config = dict(
    image_size=32,
    horizontal_flip=True,
    patch_size=[2, 2],
    max_steps=16600,
)
Rows from block 5 of a small masked image model, named by matrix and row number. Rows with one number within an expert belong to one neuron, the router's apart. Each number is 200 + 30 x the weight over its row's rms, rounded and kept within 0 to 999. All counts start at 0.
Before each expert's rows are labels from the 100 images, of 14848, where the router gives the expert most weight on average: "strongest on" is what is common among them. Only what is clearly more common there than usual is listed. The data: stained colorectal tissue patches (NCT-CRC-HE-100K). In brackets: how many of the 100.
# router: router (model.blocks.5.mlp.router.weight, 16x160, trained with AdamW), inputs 80-159
# up: expert up (model.blocks.5.mlp.up, 16x160x160), inputs 80-159
# down: expert down (model.blocks.5.mlp.down, 16x160x160, transposed), outputs 80-159

# expert 15
strongest on: tissue: smooth muscle (67)
router.15,210,171,217,196,250,162,187,156,222,203,227,192,182,224,195,209,232,170,182,135,227,198,234,209,213,184,218,239,149,236,192,209,250,240,202,224,205,218,228,204,211,255,160,198,197,147,193,228,223,206,188,168,181,221,199,216,199,209,205,221,212,238,193,253,181,182,170,168,151,204,231,175,162,218,186,237,183,256,204,222
up.0,166,222,186,210,222,186,228,224,230,181,148,218,261,166,216,178,234,134,173,211,208,155,242,227,201,168,151,194,182,250,199,188,210,246,175,188,190,184,216,236,153,186,275,170,191,159,143,198,238,185,193,229,179,173,213,206,219,235,172,213,247,198,207,192,234,211,190,196,222,182,245,200,220,196,189,229,252,198,235,232
down.0,187,241,216,183,218,181,172,197,226,197,220,238,215,203,242,198,163,228,243,152,189,219,220,262,189,225,191,178,208,185,258,270,178,193,184,194,225,153,227,206,200,184,237,201,196,229,220,219,193,169,172,221,182,171,259,237,225,170,188,245,256,187,196,166,210,244,156,203,182,252,198,224,189,215,178,197,218,147,210,260
up.1,165,163,151,233,161,190,156,186,182,229,210,154,198,203,196,182,208,209,212,194,172,188,154,181,246,248,232,214,194,163,143,153,163,223,216,187,193,223,179,160,177,192,187,204,234,212,214,206,226,225,232,184,190,132,194,258,185,194,221,177,223,179,159,143,248,227,194,229,171,198,152,230,144,205,257,212,254,194,191,220
down.1,217,210,260,238,200,232,229,212,190,215,224,209,202,214,164,164,284,174,175,240,161,231,201,214,150,233,222,196,159,237,182,183,159,179,207,208,215,208,259,198,196,188,244,149,184,196,169,179,224,215,176,188,188,190,192,177,186,217,154,177,150,273,159,219,254,258,162,219,172,212,175,221,244,250,196,182,227,154,231,177
up.2,201,257,188,186,145,201,171,215,206,161,167,222,259,164,197,191,225,194,177,187,193,208,179,224,188,230,188,242,218,237,250,207,227,261,214,253,184,190,209,196,150,247,247,185,202,207,188,210,184,211,243,208,217,168,195,216,209,186,178,213,184,194,222,214,184,167,204,186,184,214,166,173,168,209,216,193,267,158,144,161
down.2,177,210,230,225,175,195,235,173,191,205,209,234,214,194,182,184,169,229,194,245,239,192,164,175,244,172,155,185,130,145,187,212,217,178,159,147,273,160,253,210,200,136,200,169,163,185,182,163,242,164,173,235,190,202,231,219,210,194,201,187,250,237,209,176,175,211,174,193,189,182,193,158,182,146,157,205,231,199,122,199
up.3,224,183,220,208,189,212,197,185,184,180,230,152,219,235,238,239,210,198,185,179,153,201,212,226,221,236,179,182,128,213,176,207,214,137,164,155,164,215,203,220,254,231,185,176,194,190,186,194,121,167,121,220,220,175,186,261,200,158,228,173,208,194,168,242,197,190,207,298,250,215,260,191,157,218,190,202,253,203,212,247
down.3,170,221,210,176,150,173,189,217,184,175,227,168,184,231,203,194,201,154,237,192,194,231,185,211,206,207,218,180,181,240,186,238,179,165,198,162,281,203,177,222,175,232,215,162,202,150,198,197,173,211,204,183,176,217,178,279,203,199,197,207,220,206,224,240,200,193,185,227,172,191,204,197,273,252,148,204,161,176,204,244
up.4,214,192,204,219,186,260,194,199,188,214,241,204,217,183,165,158,168,159,195,181,196,166,221,202,212,175,223,132,198,151,199,217,225,173,206,173,202,177,190,197,152,228,198,263,215,251,157,182,219,177,205,252,187,198,239,202,189,234,241,203,205,236,197,205,199,156,184,195,179,215,194,195,167,177,183,245,210,206,210,143
down.4,221,204,158,216,152,176,185,211,231,218,186,225,230,187,211,246,225,162,146,194,220,198,226,223,150,244,246,223,218,236,210,158,246,301,228,170,201,163,178,186,202,168,197,237,206,221,234,198,216,216,135,203,180,162,220,186,191,183,178,159,185,149,236,146,240,205,185,185,191,171,209,162,180,249,233,197,249,161,156,246
up.5,217,313,198,245,238,138,224,206,213,158,232,184,230,173,214,221,276,222,237,187,194,242,167,205,198,210,182,198,214,198,219,234,196,240,177,141,205,160,218,213,173,190,206,227,183,193,176,193,224,166,210,220,202,218,162,202,176,192,142,205,240,174,207,191,188,149,206,154,227,209,183,137,191,226,228,169,248,228,180,241
down.5,218,191,249,200,176,242,171,215,186,243,190,190,210,182,228,217,207,145,250,236,211,186,208,216,245,210,175,144,227,172,226,193,226,255,129,208,157,225,175,226,142,158,250,178,144,222,213,178,207,199,192,211,176,201,165,232,244,253,240,166,273,190,189,170,228,199,162,170,172,179,220,165,209,140,213,196,202,203,233,140
up.6,181,191,149,202,200,198,194,255,194,226,143,241,231,237,178,143,213,223,130,201,168,196,210,267,211,196,143,243,213,246,184,235,209,189,212,262,214,161,137,239,187,215,211,187,197,216,178,204,204,206,249,177,173,215,227,206,211,179,205,193,220,179,154,143,201,217,222,214,232,189,166,259,202,169,217,140,230,162,161,248
down.6,166,189,242,217,244,156,193,195,169,199,220,218,172,219,200,161,218,215,272,203,264,171,187,207,219,165,192,206,229,159,223,240,200,170,201,220,209,184,183,205,178,178,231,187,211,206,203,158,248,165,210,212,179,167,235,174,163,151,215,192,198,242,213,189,206,248,209,222,140,244,198,173,169,227,158,189,255,265,147,177
up.7,187,195,160,219,255,174,160,219,206,262,200,147,188,194,206,203,197,162,241,206,220,198,211,177,125,214,175,219,184,159,211,174,239,113,237,182,247,203,236,218,169,154,175,181,193,154,181,222,136,205,199,237,213,208,186,200,235,180,196,146,232,164,194,200,203,190,194,247,259,207,231,182,217,226,244,175,126,229,198,205
down.7,226,211,185,212,222,235,167,192,212,182,195,141,181,163,212,202,173,228,185,179,175,223,209,226,206,190,181,214,265,171,205,204,197,204,200,221,128,218,212,184,167,209,184,168,224,204,225,227,176,249,178,223,218,145,160,190,248,200,174,234,205,200,235,251,170,256,236,221,218,207,135,177,206,196,173,203,213,207,255,176
up.8,199,165,178,226,234,162,185,244,163,196,230,217,196,207,196,216,177,196,217,164,132,194,256,250,177,180,186,225,178,247,212,227,165,205,163,146,217,210,207,237,191,204,225,204,193,162,99,182,186,214,202,229,188,200,192,205,226,210,227,235,192,224,198,188,188,163,165,214,172,215,217,189,191,210,227,188,265,116,242,178
down.8,201,240,261,184,196,206,193,179,179,238,189,174,185,150,219,174,208,194,219,196,212,219,164,170,191,208,206,211,146,212,265,194,209,184,186,195,219,198,159,217,192,150,192,200,167,166,195,160,163,211,202,195,195,149,218,194,194,208,212,195,233,167,152,220,176,249,194,207,231,185,210,167,194,195,235,259,126,172,209,232
up.9,207,233,198,220,226,220,246,200,233,276,209,170,170,202,178,253,176,183,199,208,183,193,187,199,166,221,193,163,134,240,217,194,138,194,191,206,174,147,173,166,167,191,210,176,225,146,201,200,129,221,178,126,179,191,150,165,169,170,202,224,190,171,227,173,188,189,174,246,129,216,180,185,277,188,195,190,189,232,252,221
down.9,178,177,163,193,211,226,237,167,205,166,175,156,189,209,150,198,162,195,198,130,226,146,238,239,271,236,161,209,203,233,175,268,208,207,172,179,165,224,218,215,187,182,194,170,187,186,240,251,223,185,198,237,204,205,233,175,204,228,221,197,201,163,191,185,212,227,202,193,271,189,179,169,252,180,203,218,210,261,188,180

# expert 11
strongest on: tissue: debris (45); tissue: cancer-associated stroma (30)
router.11,213,194,167,201,189,154,204,164,238,214,238,213,195,211,198,161,240,155,143,218,185,154,151,188,244,176,220,223,177,175,224,231,177,261,145,191,197,226,144,211,209,255,175,175,220,204,197,159,197,208,183,197,182,158,206,174,209,199,224,236,218,233,196,171,160,258,223,243,249,223,195,196,187,214,147,228,173,205,230,215
up.0,235,217,193,185,181,235,178,225,247,179,204,202,215,229,199,185,227,237,228,209,182,250,184,239,189,161,169,243,223,264,227,169,207,194,180,180,218,214,157,247,208,253,227,191,212,212,239,202,183,191,197,265,195,208,206,165,167,226,264,231,194,152,189,194,140,205,182,226,213,188,186,243,133,178,200,163,180,168,261,246
down.0,169,249,184,183,183,243,184,188,200,198,122,216,275,163,222,190,232,211,154,208,223,167,193,225,226,163,184,183,157,227,189,205,137,217,167,201,216,169,173,176,196,223,171,248,192,223,189,185,201,236,191,198,181,158,210,232,220,180,234,220,262,188,207,206,235,231,206,231,238,139,235,238,213,185,184,212,244,218,222,188
up.1,226,151,201,169,182,260,283,230,178,226,208,172,236,222,223,226,225,196,216,201,138,224,241,172,165,228,155,142,178,245,193,209,213,215,212,178,219,188,193,268,206,239,197,177,202,201,226,255,166,154,205,151,203,152,146,189,149,209,203,201,242,221,219,173,192,184,202,228,159,252,207,201,205,194,219,228,253,241,183,168
down.1,194,173,199,212,224,214,184,163,240,202,174,194,214,208,297,216,211,208,213,211,191,241,200,217,192,205,193,179,206,122,188,199,176,228,178,201,167,216,198,184,200,197,146,217,189,194,226,239,260,232,247,181,180,169,230,223,176,176,194,148,247,214,173,196,209,123,215,151,235,248,177,200,200,177,200,246,171,183,252,170
up.2,255,256,155,191,200,168,230,217,150,206,206,185,156,218,211,208,169,201,225,204,176,172,200,183,199,171,169,191,232,181,208,223,174,230,124,181,235,220,172,167,190,223,230,202,208,207,202,206,242,160,182,267,186,256,191,127,274,162,207,207,190,204,241,271,205,158,224,174,180,160,168,225,217,219,197,225,215,208,215,184
down.2,182,278,183,241,191,241,245,158,186,223,173,256,193,151,202,189,211,114,171,216,203,206,219,176,187,149,160,147,225,132,180,176,237,246,186,206,206,210,148,177,218,178,194,173,195,210,200,201,149,163,211,157,193,210,168,197,178,246,172,215,213,185,198,215,183,217,199,169,178,187,184,238,179,192,196,235,181,232,211,220
up.3,208,236,225,234,169,199,208,225,198,186,238,184,213,214,212,260,247,151,226,178,196,204,218,219,173,135,243,224,220,167,194,219,196,160,167,166,246,229,208,221,231,272,166,122,215,211,240,209,186,166,177,206,196,194,181,190,170,231,167,242,184,172,162,170,225,173,226,216,204,131,217,175,199,182,170,182,203,194,164,175
down.3,225,199,210,231,211,196,189,232,168,229,130,188,164,203,147,200,216,242,211,232,189,227,214,222,143,193,199,175,197,245,216,161,161,124,244,219,232,195,208,120,212,192,190,179,224,173,175,208,192,206,206,197,216,192,168,144,310,208,215,201,190,214,213,181,176,213,183,235,228,188,156,238,194,216,216,197,165,272,212,205
up.4,169,220,214,202,214,198,215,189,240,193,199,190,193,200,206,259,225,191,155,201,157,194,166,168,210,195,210,191,247,216,212,229,173,220,178,154,223,204,164,218,240,163,149,240,233,247,183,250,224,233,148,164,168,257,256,200,155,121,214,182,208,106,191,242,241,191,229,216,190,206,202,212,216,190,205,220,218,194,215,227
down.4,264,178,127,227,226,163,190,179,171,149,227,213,227,172,230,199,220,163,176,206,156,195,203,208,146,189,237,241,135,180,188,174,214,201,176,199,215,134,203,212,138,187,252,230,206,228,197,164,233,238,199,186,206,199,177,245,228,214,212,150,184,201,197,185,200,212,111,147,132,219,156,203,161,250,196,227,144,173,156,211
up.5,206,239,202,182,224,206,183,160,215,181,161,196,194,185,171,175,205,166,161,202,225,202,282,188,199,240,219,152,248,226,191,161,220,219,176,166,205,242,182,234,192,204,239,207,225,207,120,216,179,162,227,161,194,270,195,237,227,154,225,191,253,199,207,256,159,204,248,159,206,165,221,244,203,214,245,150,182,172,213,201
down.5,170,162,185,187,177,248,203,200,200,182,228,193,216,236,191,166,192,184,130,186,219,208,158,197,187,170,166,242,219,206,207,247,252,154,192,194,175,193,189,221,219,161,235,178,180,205,134,193,210,180,199,197,216,209,230,170,189,199,174,219,199,214,174,235,189,200,180,201,191,206,156,168,163,117,164,231,236,277,161,154
up.6,198,171,193,142,210,228,221,255,204,241,172,218,222,215,183,195,159,250,258,193,148,211,181,183,194,193,169,211,245,235,215,249,193,206,170,144,203,192,197,206,217,259,227,208,207,250,231,208,179,214,199,225,204,169,241,208,238,240,200,179,158,209,177,207,152,205,200,227,147,224,191,125,178,187,136,168,213,157,243,172
down.6,206,194,177,209,189,209,186,170,191,240,219,227,233,159,251,179,194,207,146,225,158,186,229,239,208,219,160,187,207,194,202,197,217,208,197,231,186,270,196,205,156,194,223,171,213,251,181,170,211,172,183,150,172,171,175,210,225,133,211,178,160,212,181,198,219,153,214,182,166,190,179,190,178,173,164,191,149,183,216,177
up.7,215,198,233,206,207,200,220,188,210,214,227,171,236,196,198,162,213,214,184,209,171,198,220,178,211,239,247,192,261,156,181,181,178,153,192,216,208,228,192,207,207,195,173,179,196,191,203,168,178,255,255,174,189,176,211,186,210,185,182,227,206,160,143,263,189,153,160,194,263,227,194,199,225,166,284,172,173,215,234,196
down.7,226,199,193,165,177,179,166,205,250,174,223,190,226,183,233,206,217,161,219,159,200,157,218,156,213,179,215,271,223,224,249,225,169,178,220,130,196,203,213,236,204,210,295,236,234,203,167,187,175,139,216,204,192,204,177,255,174,152,211,182,152,243,199,197,175,229,212,188,196,225,242,196,243,163,219,250,250,187,209,224
up.8,168,252,196,165,228,235,219,243,235,172,193,231,265,197,231,248,207,228,158,250,192,199,238,192,142,220,210,159,179,226,179,228,203,212,263,204,225,207,193,203,265,162,207,166,188,213,213,167,232,141,222,244,178,183,194,245,151,175,212,183,189,213,192,120,182,188,216,245,175,189,187,200,197,136,167,235,197,217,197,205
down.8,180,232,235,180,212,181,178,213,225,217,196,144,199,221,158,182,208,180,178,209,212,188,202,124,198,227,165,209,183,213,194,186,243,231,232,175,213,224,218,267,183,224,164,209,191,256,270,134,222,237,198,244,222,248,183,199,165,225,158,270,176,206,205,169,192,171,161,221,220,206,183,188,198,206,211,212,218,154,202,232
up.9,187,181,204,208,141,217,201,221,188,181,205,159,220,155,183,216,155,136,200,169,210,181,193,202,216,165,227,216,205,158,202,199,218,207,275,202,200,181,204,162,250,198,222,181,231,235,173,222,178,176,167,208,191,213,206,200,260,138,192,188,175,204,193,222,215,228,192,224,220,189,165,219,170,240,274,145,207,220,222,259
down.9,197,201,156,211,196,181,183,167,238,214,207,189,215,201,200,191,215,174,125,187,223,218,213,214,228,178,114,207,174,245,220,169,227,215,236,156,165,215,199,271,225,141,192,185,235,167,206,158,176,220,234,208,183,215,160,199,140,183,196,222,199,247,205,241,182,214,193,211,187,234,221,223,199,186,184,225,206,161,215,229

# expert 5
strongest on: tissue: lymphocytes (29)
router.5,190,208,206,179,151,259,201,224,157,224,172,146,209,236,197,190,186,200,188,181,243,195,138,154,213,207,224,209,224,249,198,141,163,263,245,148,270,196,163,157,214,204,215,229,219,166,224,133,167,193,213,133,219,264,202,215,196,211,148,215,214,203,222,169,223,223,217,192,156,219,205,222,199,183,210,181,214,254,231,232
up.0,142,182,191,194,177,174,166,167,189,222,198,170,201,215,211,246,200,256,185,209,279,254,170,253,167,226,212,176,208,151,200,195,185,223,197,208,210,192,222,233,185,228,221,180,182,199,186,133,180,196,237,243,170,178,173,218,186,152,208,211,193,203,199,173,191,184,234,153,186,241,167,215,152,229,199,226,151,180,214,176
down.0,194,144,217,183,128,194,245,240,163,173,196,193,203,248,190,156,240,196,264,172,171,167,185,191,216,191,187,195,151,193,224,203,240,256,203,205,206,231,174,199,193,201,216,198,186,180,186,205,185,191,222,163,213,173,177,267,214,222,196,206,151,222,190,181,179,199,183,228,157,234,206,226,157,203,220,279,202,233,179,235
up.1,172,255,191,150,148,254,161,209,168,213,202,181,192,241,190,113,189,170,207,242,219,218,227,240,234,151,219,186,336,210,249,183,224,196,169,190,192,190,154,203,209,172,167,217,258,213,222,179,202,214,180,210,166,186,198,159,217,195,241,200,185,161,218,164,180,198,163,212,211,200,208,192,216,235,200,192,193,205,254,234
down.1,161,205,232,130,211,218,221,149,194,234,216,205,167,204,183,164,184,244,249,180,172,216,211,180,246,213,208,175,199,231,207,212,196,193,202,219,163,213,193,170,218,231,231,194,161,228,216,231,142,210,209,203,203,208,264,190,216,112,201,185,204,263,198,220,186,199,228,236,186,246,124,159,180,216,242,180,223,225,195,188
up.2,168,222,186,171,236,238,201,223,197,218,224,189,225,126,191,173,203,229,229,232,131,165,195,186,168,203,201,223,192,246,176,227,200,208,214,163,174,257,175,196,223,283,105,215,242,257,156,209,221,215,199,197,167,212,169,262,249,199,154,193,148,169,166,199,195,148,203,235,234,171,165,197,195,231,199,201,198,222,216,176
down.2,179,157,226,202,229,165,196,209,227,231,218,153,197,252,278,211,237,202,195,176,188,161,187,223,222,181,212,261,206,225,219,199,180,170,237,197,194,191,167,234,213,161,204,183,234,185,169,191,213,156,178,192,208,169,177,225,220,222,223,241,172,145,161,195,214,208,256,191,194,255,230,202,209,184,241,220,219,218,223,211
up.3,228,200,217,225,189,232,175,180,162,251,235,188,209,276,201,200,154,154,162,172,193,196,196,201,211,187,237,221,217,142,178,222,232,194,227,172,184,247,161,196,213,166,213,169,194,210,200,256,218,249,207,199,187,224,224,213,224,211,195,176,200,163,228,162,214,191,221,256,207,204,211,180,169,166,206,267,230,189,241,185
down.3,224,142,149,230,225,224,142,247,160,232,216,239,199,232,200,190,159,183,196,175,198,194,182,217,199,201,215,202,246,288,183,134,237,206,229,211,205,226,264,237,185,188,210,212,218,190,178,221,175,214,191,229,232,239,226,158,201,247,173,247,231,182,189,244,178,244,187,196,167,247,226,225,194,215,176,211,194,209,235,164
up.4,260,242,205,172,159,200,240,217,194,215,139,163,170,202,171,171,149,218,185,223,194,204,218,113,214,215,196,171,200,202,192,144,186,219,185,160,214,259,236,230,214,228,181,202,169,168,243,161,206,204,202,224,215,190,180,191,171,158,184,198,199,175,207,208,200,206,255,200,187,268,252,215,215,198,253,209,192,232,197,247
down.4,209,193,212,197,224,180,156,210,154,246,214,199,203,206,249,187,211,206,204,205,194,231,218,205,195,197,176,197,225,183,197,190,217,261,159,178,213,220,223,169,177,187,197,233,225,238,167,186,207,190,184,227,199,192,167,198,214,171,176,196,249,180,207,157,245,197,198,200,176,228,204,149,218,142,192,213,167,153,149,162
up.5,216,195,213,243,210,158,183,173,216,205,162,184,206,116,189,226,210,200,170,226,208,186,207,183,133,184,154,214,213,180,151,209,205,247,218,214,209,180,184,258,232,255,216,150,181,117,190,206,241,217,193,211,153,184,207,176,243,182,224,192,234,161,191,224,147,158,172,171,193,226,191,213,186,199,216,203,228,185,191,200
down.5,161,179,196,234,171,223,256,231,210,241,178,132,182,239,215,208,200,190,226,194,245,158,175,250,267,197,231,164,140,209,191,248,150,227,227,204,182,228,179,208,181,211,191,218,229,165,222,179,215,207,176,222,231,233,135,181,199,194,233,232,172,224,196,145,209,201,182,168,157,212,194,202,200,194,210,250,222,177,200,226
up.6,179,200,233,166,187,247,206,162,164,174,149,175,264,177,229,196,229,198,192,180,184,193,196,222,204,184,280,200,176,223,165,229,153,220,206,175,254,200,202,228,251,185,187,202,169,204,210,188,247,162,232,223,168,193,192,229,206,199,228,130,178,189,229,218,163,200,228,247,225,204,234,225,172,149,216,220,247,206,231,197
down.6,198,203,195,148,254,180,257,156,166,187,198,170,207,222,197,212,159,229,187,163,203,213,194,200,189,197,212,213,215,253,176,195,274,169,170,212,224,171,268,239,239,247,173,193,207,223,198,209,236,189,189,196,241,181,144,176,156,202,194,193,228,177,210,219,135,203,206,218,213,166,229,163,221,182,176,227,233,172,178,196
up.7,225,170,274,163,223,190,202,184,177,213,128,179,148,220,165,182,180,173,233,236,152,176,205,124,232,195,159,204,172,204,186,210,178,168,175,193,206,270,243,215,205,246,208,189,219,219,183,181,199,198,246,188,208,199,245,234,184,178,204,242,137,249,178,200,221,182,183,255,195,196,146,208,187,225,203,212,236,125,238,198
down.7,205,234,225,148,158,182,125,221,205,198,172,147,182,172,207,182,204,149,208,241,180,192,207,178,222,256,230,231,167,182,194,214,191,266,227,177,203,158,219,221,206,130,189,199,196,210,213,237,202,217,183,184,196,262,137,268,215,227,248,205,219,163,224,194,224,129,267,216,202,210,207,198,195,208,210,236,214,137,201,190
up.8,230,248,191,242,206,159,172,192,190,177,189,264,148,188,214,181,257,170,202,199,186,191,208,191,208,183,176,240,178,222,190,237,210,226,192,160,215,176,160,202,254,243,203,173,222,222,189,230,211,158,167,219,179,167,214,251,182,178,178,209,241,205,174,188,210,146,112,243,207,169,176,189,215,162,178,234,244,202,205,158
down.8,136,207,224,174,191,215,170,168,137,226,190,193,125,180,181,220,153,209,215,192,223,212,167,192,198,219,243,216,208,171,206,268,214,162,193,229,210,228,172,180,179,230,217,141,192,156,233,174,228,191,223,167,141,217,168,189,172,256,138,183,190,226,211,196,190,206,202,219,221,212,181,184,200,189,175,174,203,158,219,176
up.9,237,183,219,251,210,211,195,180,133,200,192,145,171,245,217,163,224,198,223,175,211,236,227,142,203,179,213,269,201,243,194,225,263,153,194,173,190,171,252,190,232,210,180,201,158,252,208,225,185,217,212,162,264,176,219,170,194,199,202,174,259,194,210,207,184,212,137,243,159,185,209,184,199,230,243,197,243,210,167,175
down.9,133,213,214,201,281,208,190,171,179,198,184,221,196,249,210,207,215,168,148,166,192,245,128,229,218,186,244,230,250,189,200,140,170,152,189,222,162,234,227,213,188,149,196,185,222,213,233,195,245,185,187,190,163,214,235,246,189,193,172,189,181,198,161,265,185,213,132,190,199,217,186,200,191,184,257,195,203,178,264,195

# expert 14
strongest on: tissue: smooth muscle (47)
router.14,178,238,194,183,219,183,202,299,225,221,209,183,202,170,202,186,195,229,202,226,171,265,216,189,194,241,134,221,210,173,238,225,204,138,183,203,182,239,193,156,198,151,207,203,185,270,183,262,230,195,233,189,219,170,195,142,198,184,275,208,184,201,187,202,181,167,173,196,151,202,165,178,228,182,244,178,227,212,154,222
up.0,203,236,195,174,180,230,189,164,169,192,200,190,198,226,192,240,167,256,185,190,257,216,223,225,161,226,184,181,207,236,197,214,167,215,250,194,207,160,225,238,187,203,243,159,179,236,259,220,241,192,174,181,182,218,168,181,187,199,183,188,227,171,215,213,186,187,158,238,211,242,169,188,200,233,221,141,178,256,220,207
down.0,171,187,183,230,153,225,211,151,206,220,185,168,162,215,124,212,223,267,144,205,201,202,252,179,191,194,248,157,198,136,172,206,198,173,207,193,192,211,227,163,227,188,154,157,179,147,249,179,217,212,205,145,212,225,243,233,181,234,215,251,219,175,218,241,173,147,183,196,186,195,180,254,166,199,239,166,190,204,185,159
up.1,164,204,181,199,196,239,237,227,212,238,162,195,154,185,222,225,212,183,173,169,139,200,158,188,182,240,171,192,218,118,252,178,207,177,187,165,221,216,229,220,251,218,229,185,234,214,216,220,170,232,182,236,225,208,176,210,249,215,210,240,169,180,178,179,190,231,217,223,208,158,217,162,210,227,206,218,172,181,180,169
down.1,226,171,211,171,186,195,188,227,177,217,185,195,199,208,196,232,154,172,195,210,194,206,145,199,210,200,207,210,197,224,206,263,187,204,171,225,139,136,207,151,249,183,217,244,233,165,143,207,192,168,244,198,215,243,157,231,145,225,208,149,153,170,148,178,233,198,219,230,227,173,236,224,190,239,227,154,172,252,154,254
up.2,231,234,173,201,233,214,215,196,129,188,217,180,158,200,196,153,251,190,161,247,191,226,184,205,169,211,183,203,187,170,216,144,172,141,215,201,257,218,221,179,196,207,208,194,215,166,236,223,140,203,256,199,195,198,212,154,252,183,86,175,219,194,187,199,201,198,208,159,218,163,175,202,151,208,176,220,222,233,194,216
down.2,179,188,165,166,179,246,166,160,217,167,143,223,204,196,228,195,210,101,217,179,250,210,201,237,166,167,145,246,186,211,237,236,222,205,223,164,235,199,212,258,193,211,210,234,236,182,220,221,212,195,197,203,214,140,160,149,181,247,240,183,186,176,161,195,190,179,239,190,224,174,145,143,218,205,216,240,172,220,196,208
up.3,169,199,211,180,207,207,217,171,265,237,212,237,145,215,175,189,222,160,194,216,200,216,217,151,198,233,240,134,162,205,207,208,138,205,200,189,203,207,210,175,251,150,250,166,186,180,239,194,181,214,248,207,204,238,205,202,244,209,213,178,174,196,221,209,180,188,202,208,200,216,226,244,196,186,234,156,246,234,164,201
down.3,249,211,161,224,212,182,176,209,182,184,175,193,258,236,195,185,212,171,209,221,204,160,211,187,184,257,192,184,136,180,161,229,209,217,226,141,190,228,231,155,249,201,236,150,165,188,196,176,146,144,208,150,222,178,203,199,228,144,223,170,296,215,140,249,170,174,189,210,242,182,165,193,155,192,247,204,181,215,241,219
up.4,174,210,213,220,233,189,139,216,207,236,200,201,173,215,181,184,172,235,209,242,263,156,179,122,206,252,181,150,211,214,202,156,170,196,204,143,244,156,219,236,189,199,196,232,214,204,187,189,211,188,204,187,171,189,220,230,168,162,218,223,168,176,190,198,216,188,202,230,188,179,191,164,271,202,210,231,183,228,206,196
down.4,193,210,202,181,174,200,254,183,180,158,213,177,243,203,186,232,204,186,167,221,199,244,202,184,181,209,223,237,200,170,174,216,156,212,212,149,181,253,209,234,166,203,197,220,240,194,159,191,193,244,241,162,228,211,182,205,253,216,171,188,190,180,215,237,248,156,234,234,195,185,195,181,234,215,154,217,207,259,206,178
up.5,218,220,216,173,224,218,242,219,179,188,170,242,167,215,234,216,190,158,211,210,229,189,215,195,176,229,229,222,183,166,154,206,247,205,128,203,186,150,182,223,187,163,217,160,184,186,183,212,188,199,180,220,199,140,197,169,210,192,158,192,162,190,221,269,205,195,135,148,199,205,183,232,199,225,162,205,242,154,217,230
down.5,176,224,232,160,181,224,208,146,268,217,213,218,227,180,175,228,179,231,230,206,187,136,199,200,230,137,187,148,205,216,262,183,188,173,196,180,250,171,197,160,225,225,186,174,202,208,206,225,224,198,187,177,256,202,204,196,211,249,148,238,157,198,184,178,148,229,158,197,186,218,170,161,217,224,255,169,207,201,217,211
up.6,231,214,170,237,198,186,195,208,176,244,173,229,209,215,206,240,174,285,203,223,151,180,144,244,190,204,155,165,190,183,188,181,238,213,163,191,230,234,220,168,193,223,185,188,214,203,202,203,193,217,213,209,212,191,226,149,238,208,233,251,199,209,193,211,104,190,220,224,204,166,202,200,166,202,168,193,173,173,195,225
down.6,154,176,166,166,264,193,145,227,172,194,210,210,202,188,236,187,187,177,205,158,169,198,219,218,220,173,250,266,216,163,183,215,206,225,191,189,190,237,230,200,233,210,238,266,233,198,226,176,176,235,193,157,188,160,147,195,175,213,200,167,167,208,192,205,201,258,222,175,198,221,149,210,163,211,205,230,174,171,242,217
up.7,174,225,224,177,207,182,220,214,131,185,209,129,218,219,241,256,200,201,180,233,234,206,218,220,192,156,183,180,194,170,237,242,194,182,220,240,202,212,211,212,200,153,226,226,227,132,237,178,252,191,221,229,240,202,200,176,149,183,174,182,235,219,217,175,161,145,199,162,210,198,153,234,211,223,210,233,160,205,234,190
down.7,179,212,177,171,220,191,173,242,213,179,129,162,177,198,205,208,163,227,163,202,185,262,216,224,183,204,167,168,233,160,193,228,176,215,147,151,218,188,202,154,201,225,165,221,175,170,194,244,215,180,179,229,184,209,221,244,170,201,185,230,226,168,225,200,156,172,251,190,184,218,175,123,218,236,229,121,164,199,188,177
up.8,188,184,161,162,220,202,204,209,232,167,199,152,184,204,252,196,142,209,175,192,200,208,201,193,237,215,167,199,168,250,195,208,187,177,152,241,242,213,206,172,201,162,205,228,183,240,246,187,211,202,196,283,196,195,209,215,229,225,217,200,109,234,181,179,161,189,182,207,195,203,206,188,130,179,183,239,215,218,115,167
down.8,228,217,179,214,255,227,198,169,191,204,184,194,192,211,151,180,173,230,210,190,174,184,185,141,223,221,220,264,217,260,170,192,198,195,200,227,185,217,194,165,134,199,168,201,227,242,181,249,203,171,191,204,167,196,240,229,188,242,183,253,165,250,112,211,203,247,224,175,223,193,221,172,219,199,223,234,247,171,192,226
up.9,256,191,145,201,120,242,231,202,226,176,159,224,180,194,237,195,235,229,215,217,182,167,203,219,257,191,209,177,181,222,162,164,188,204,135,177,241,194,112,279,182,213,196,220,203,235,179,199,196,237,222,220,149,199,231,239,173,227,253,261,196,184,231,233,205,197,149,177,233,237,172,202,176,172,176,197,211,223,186,190
down.9,236,158,251,251,232,227,198,134,239,191,159,195,201,178,180,215,213,205,203,140,227,207,201,242,201,214,182,206,194,175,257,212,203,192,168,192,154,158,190,258,214,153,170,226,176,148,206,207,224,188,246,169,160,206,191,227,180,219,206,163,212,164,164,263,231,234,191,182,207,194,199,150,141,166,242,229,219,163,275,236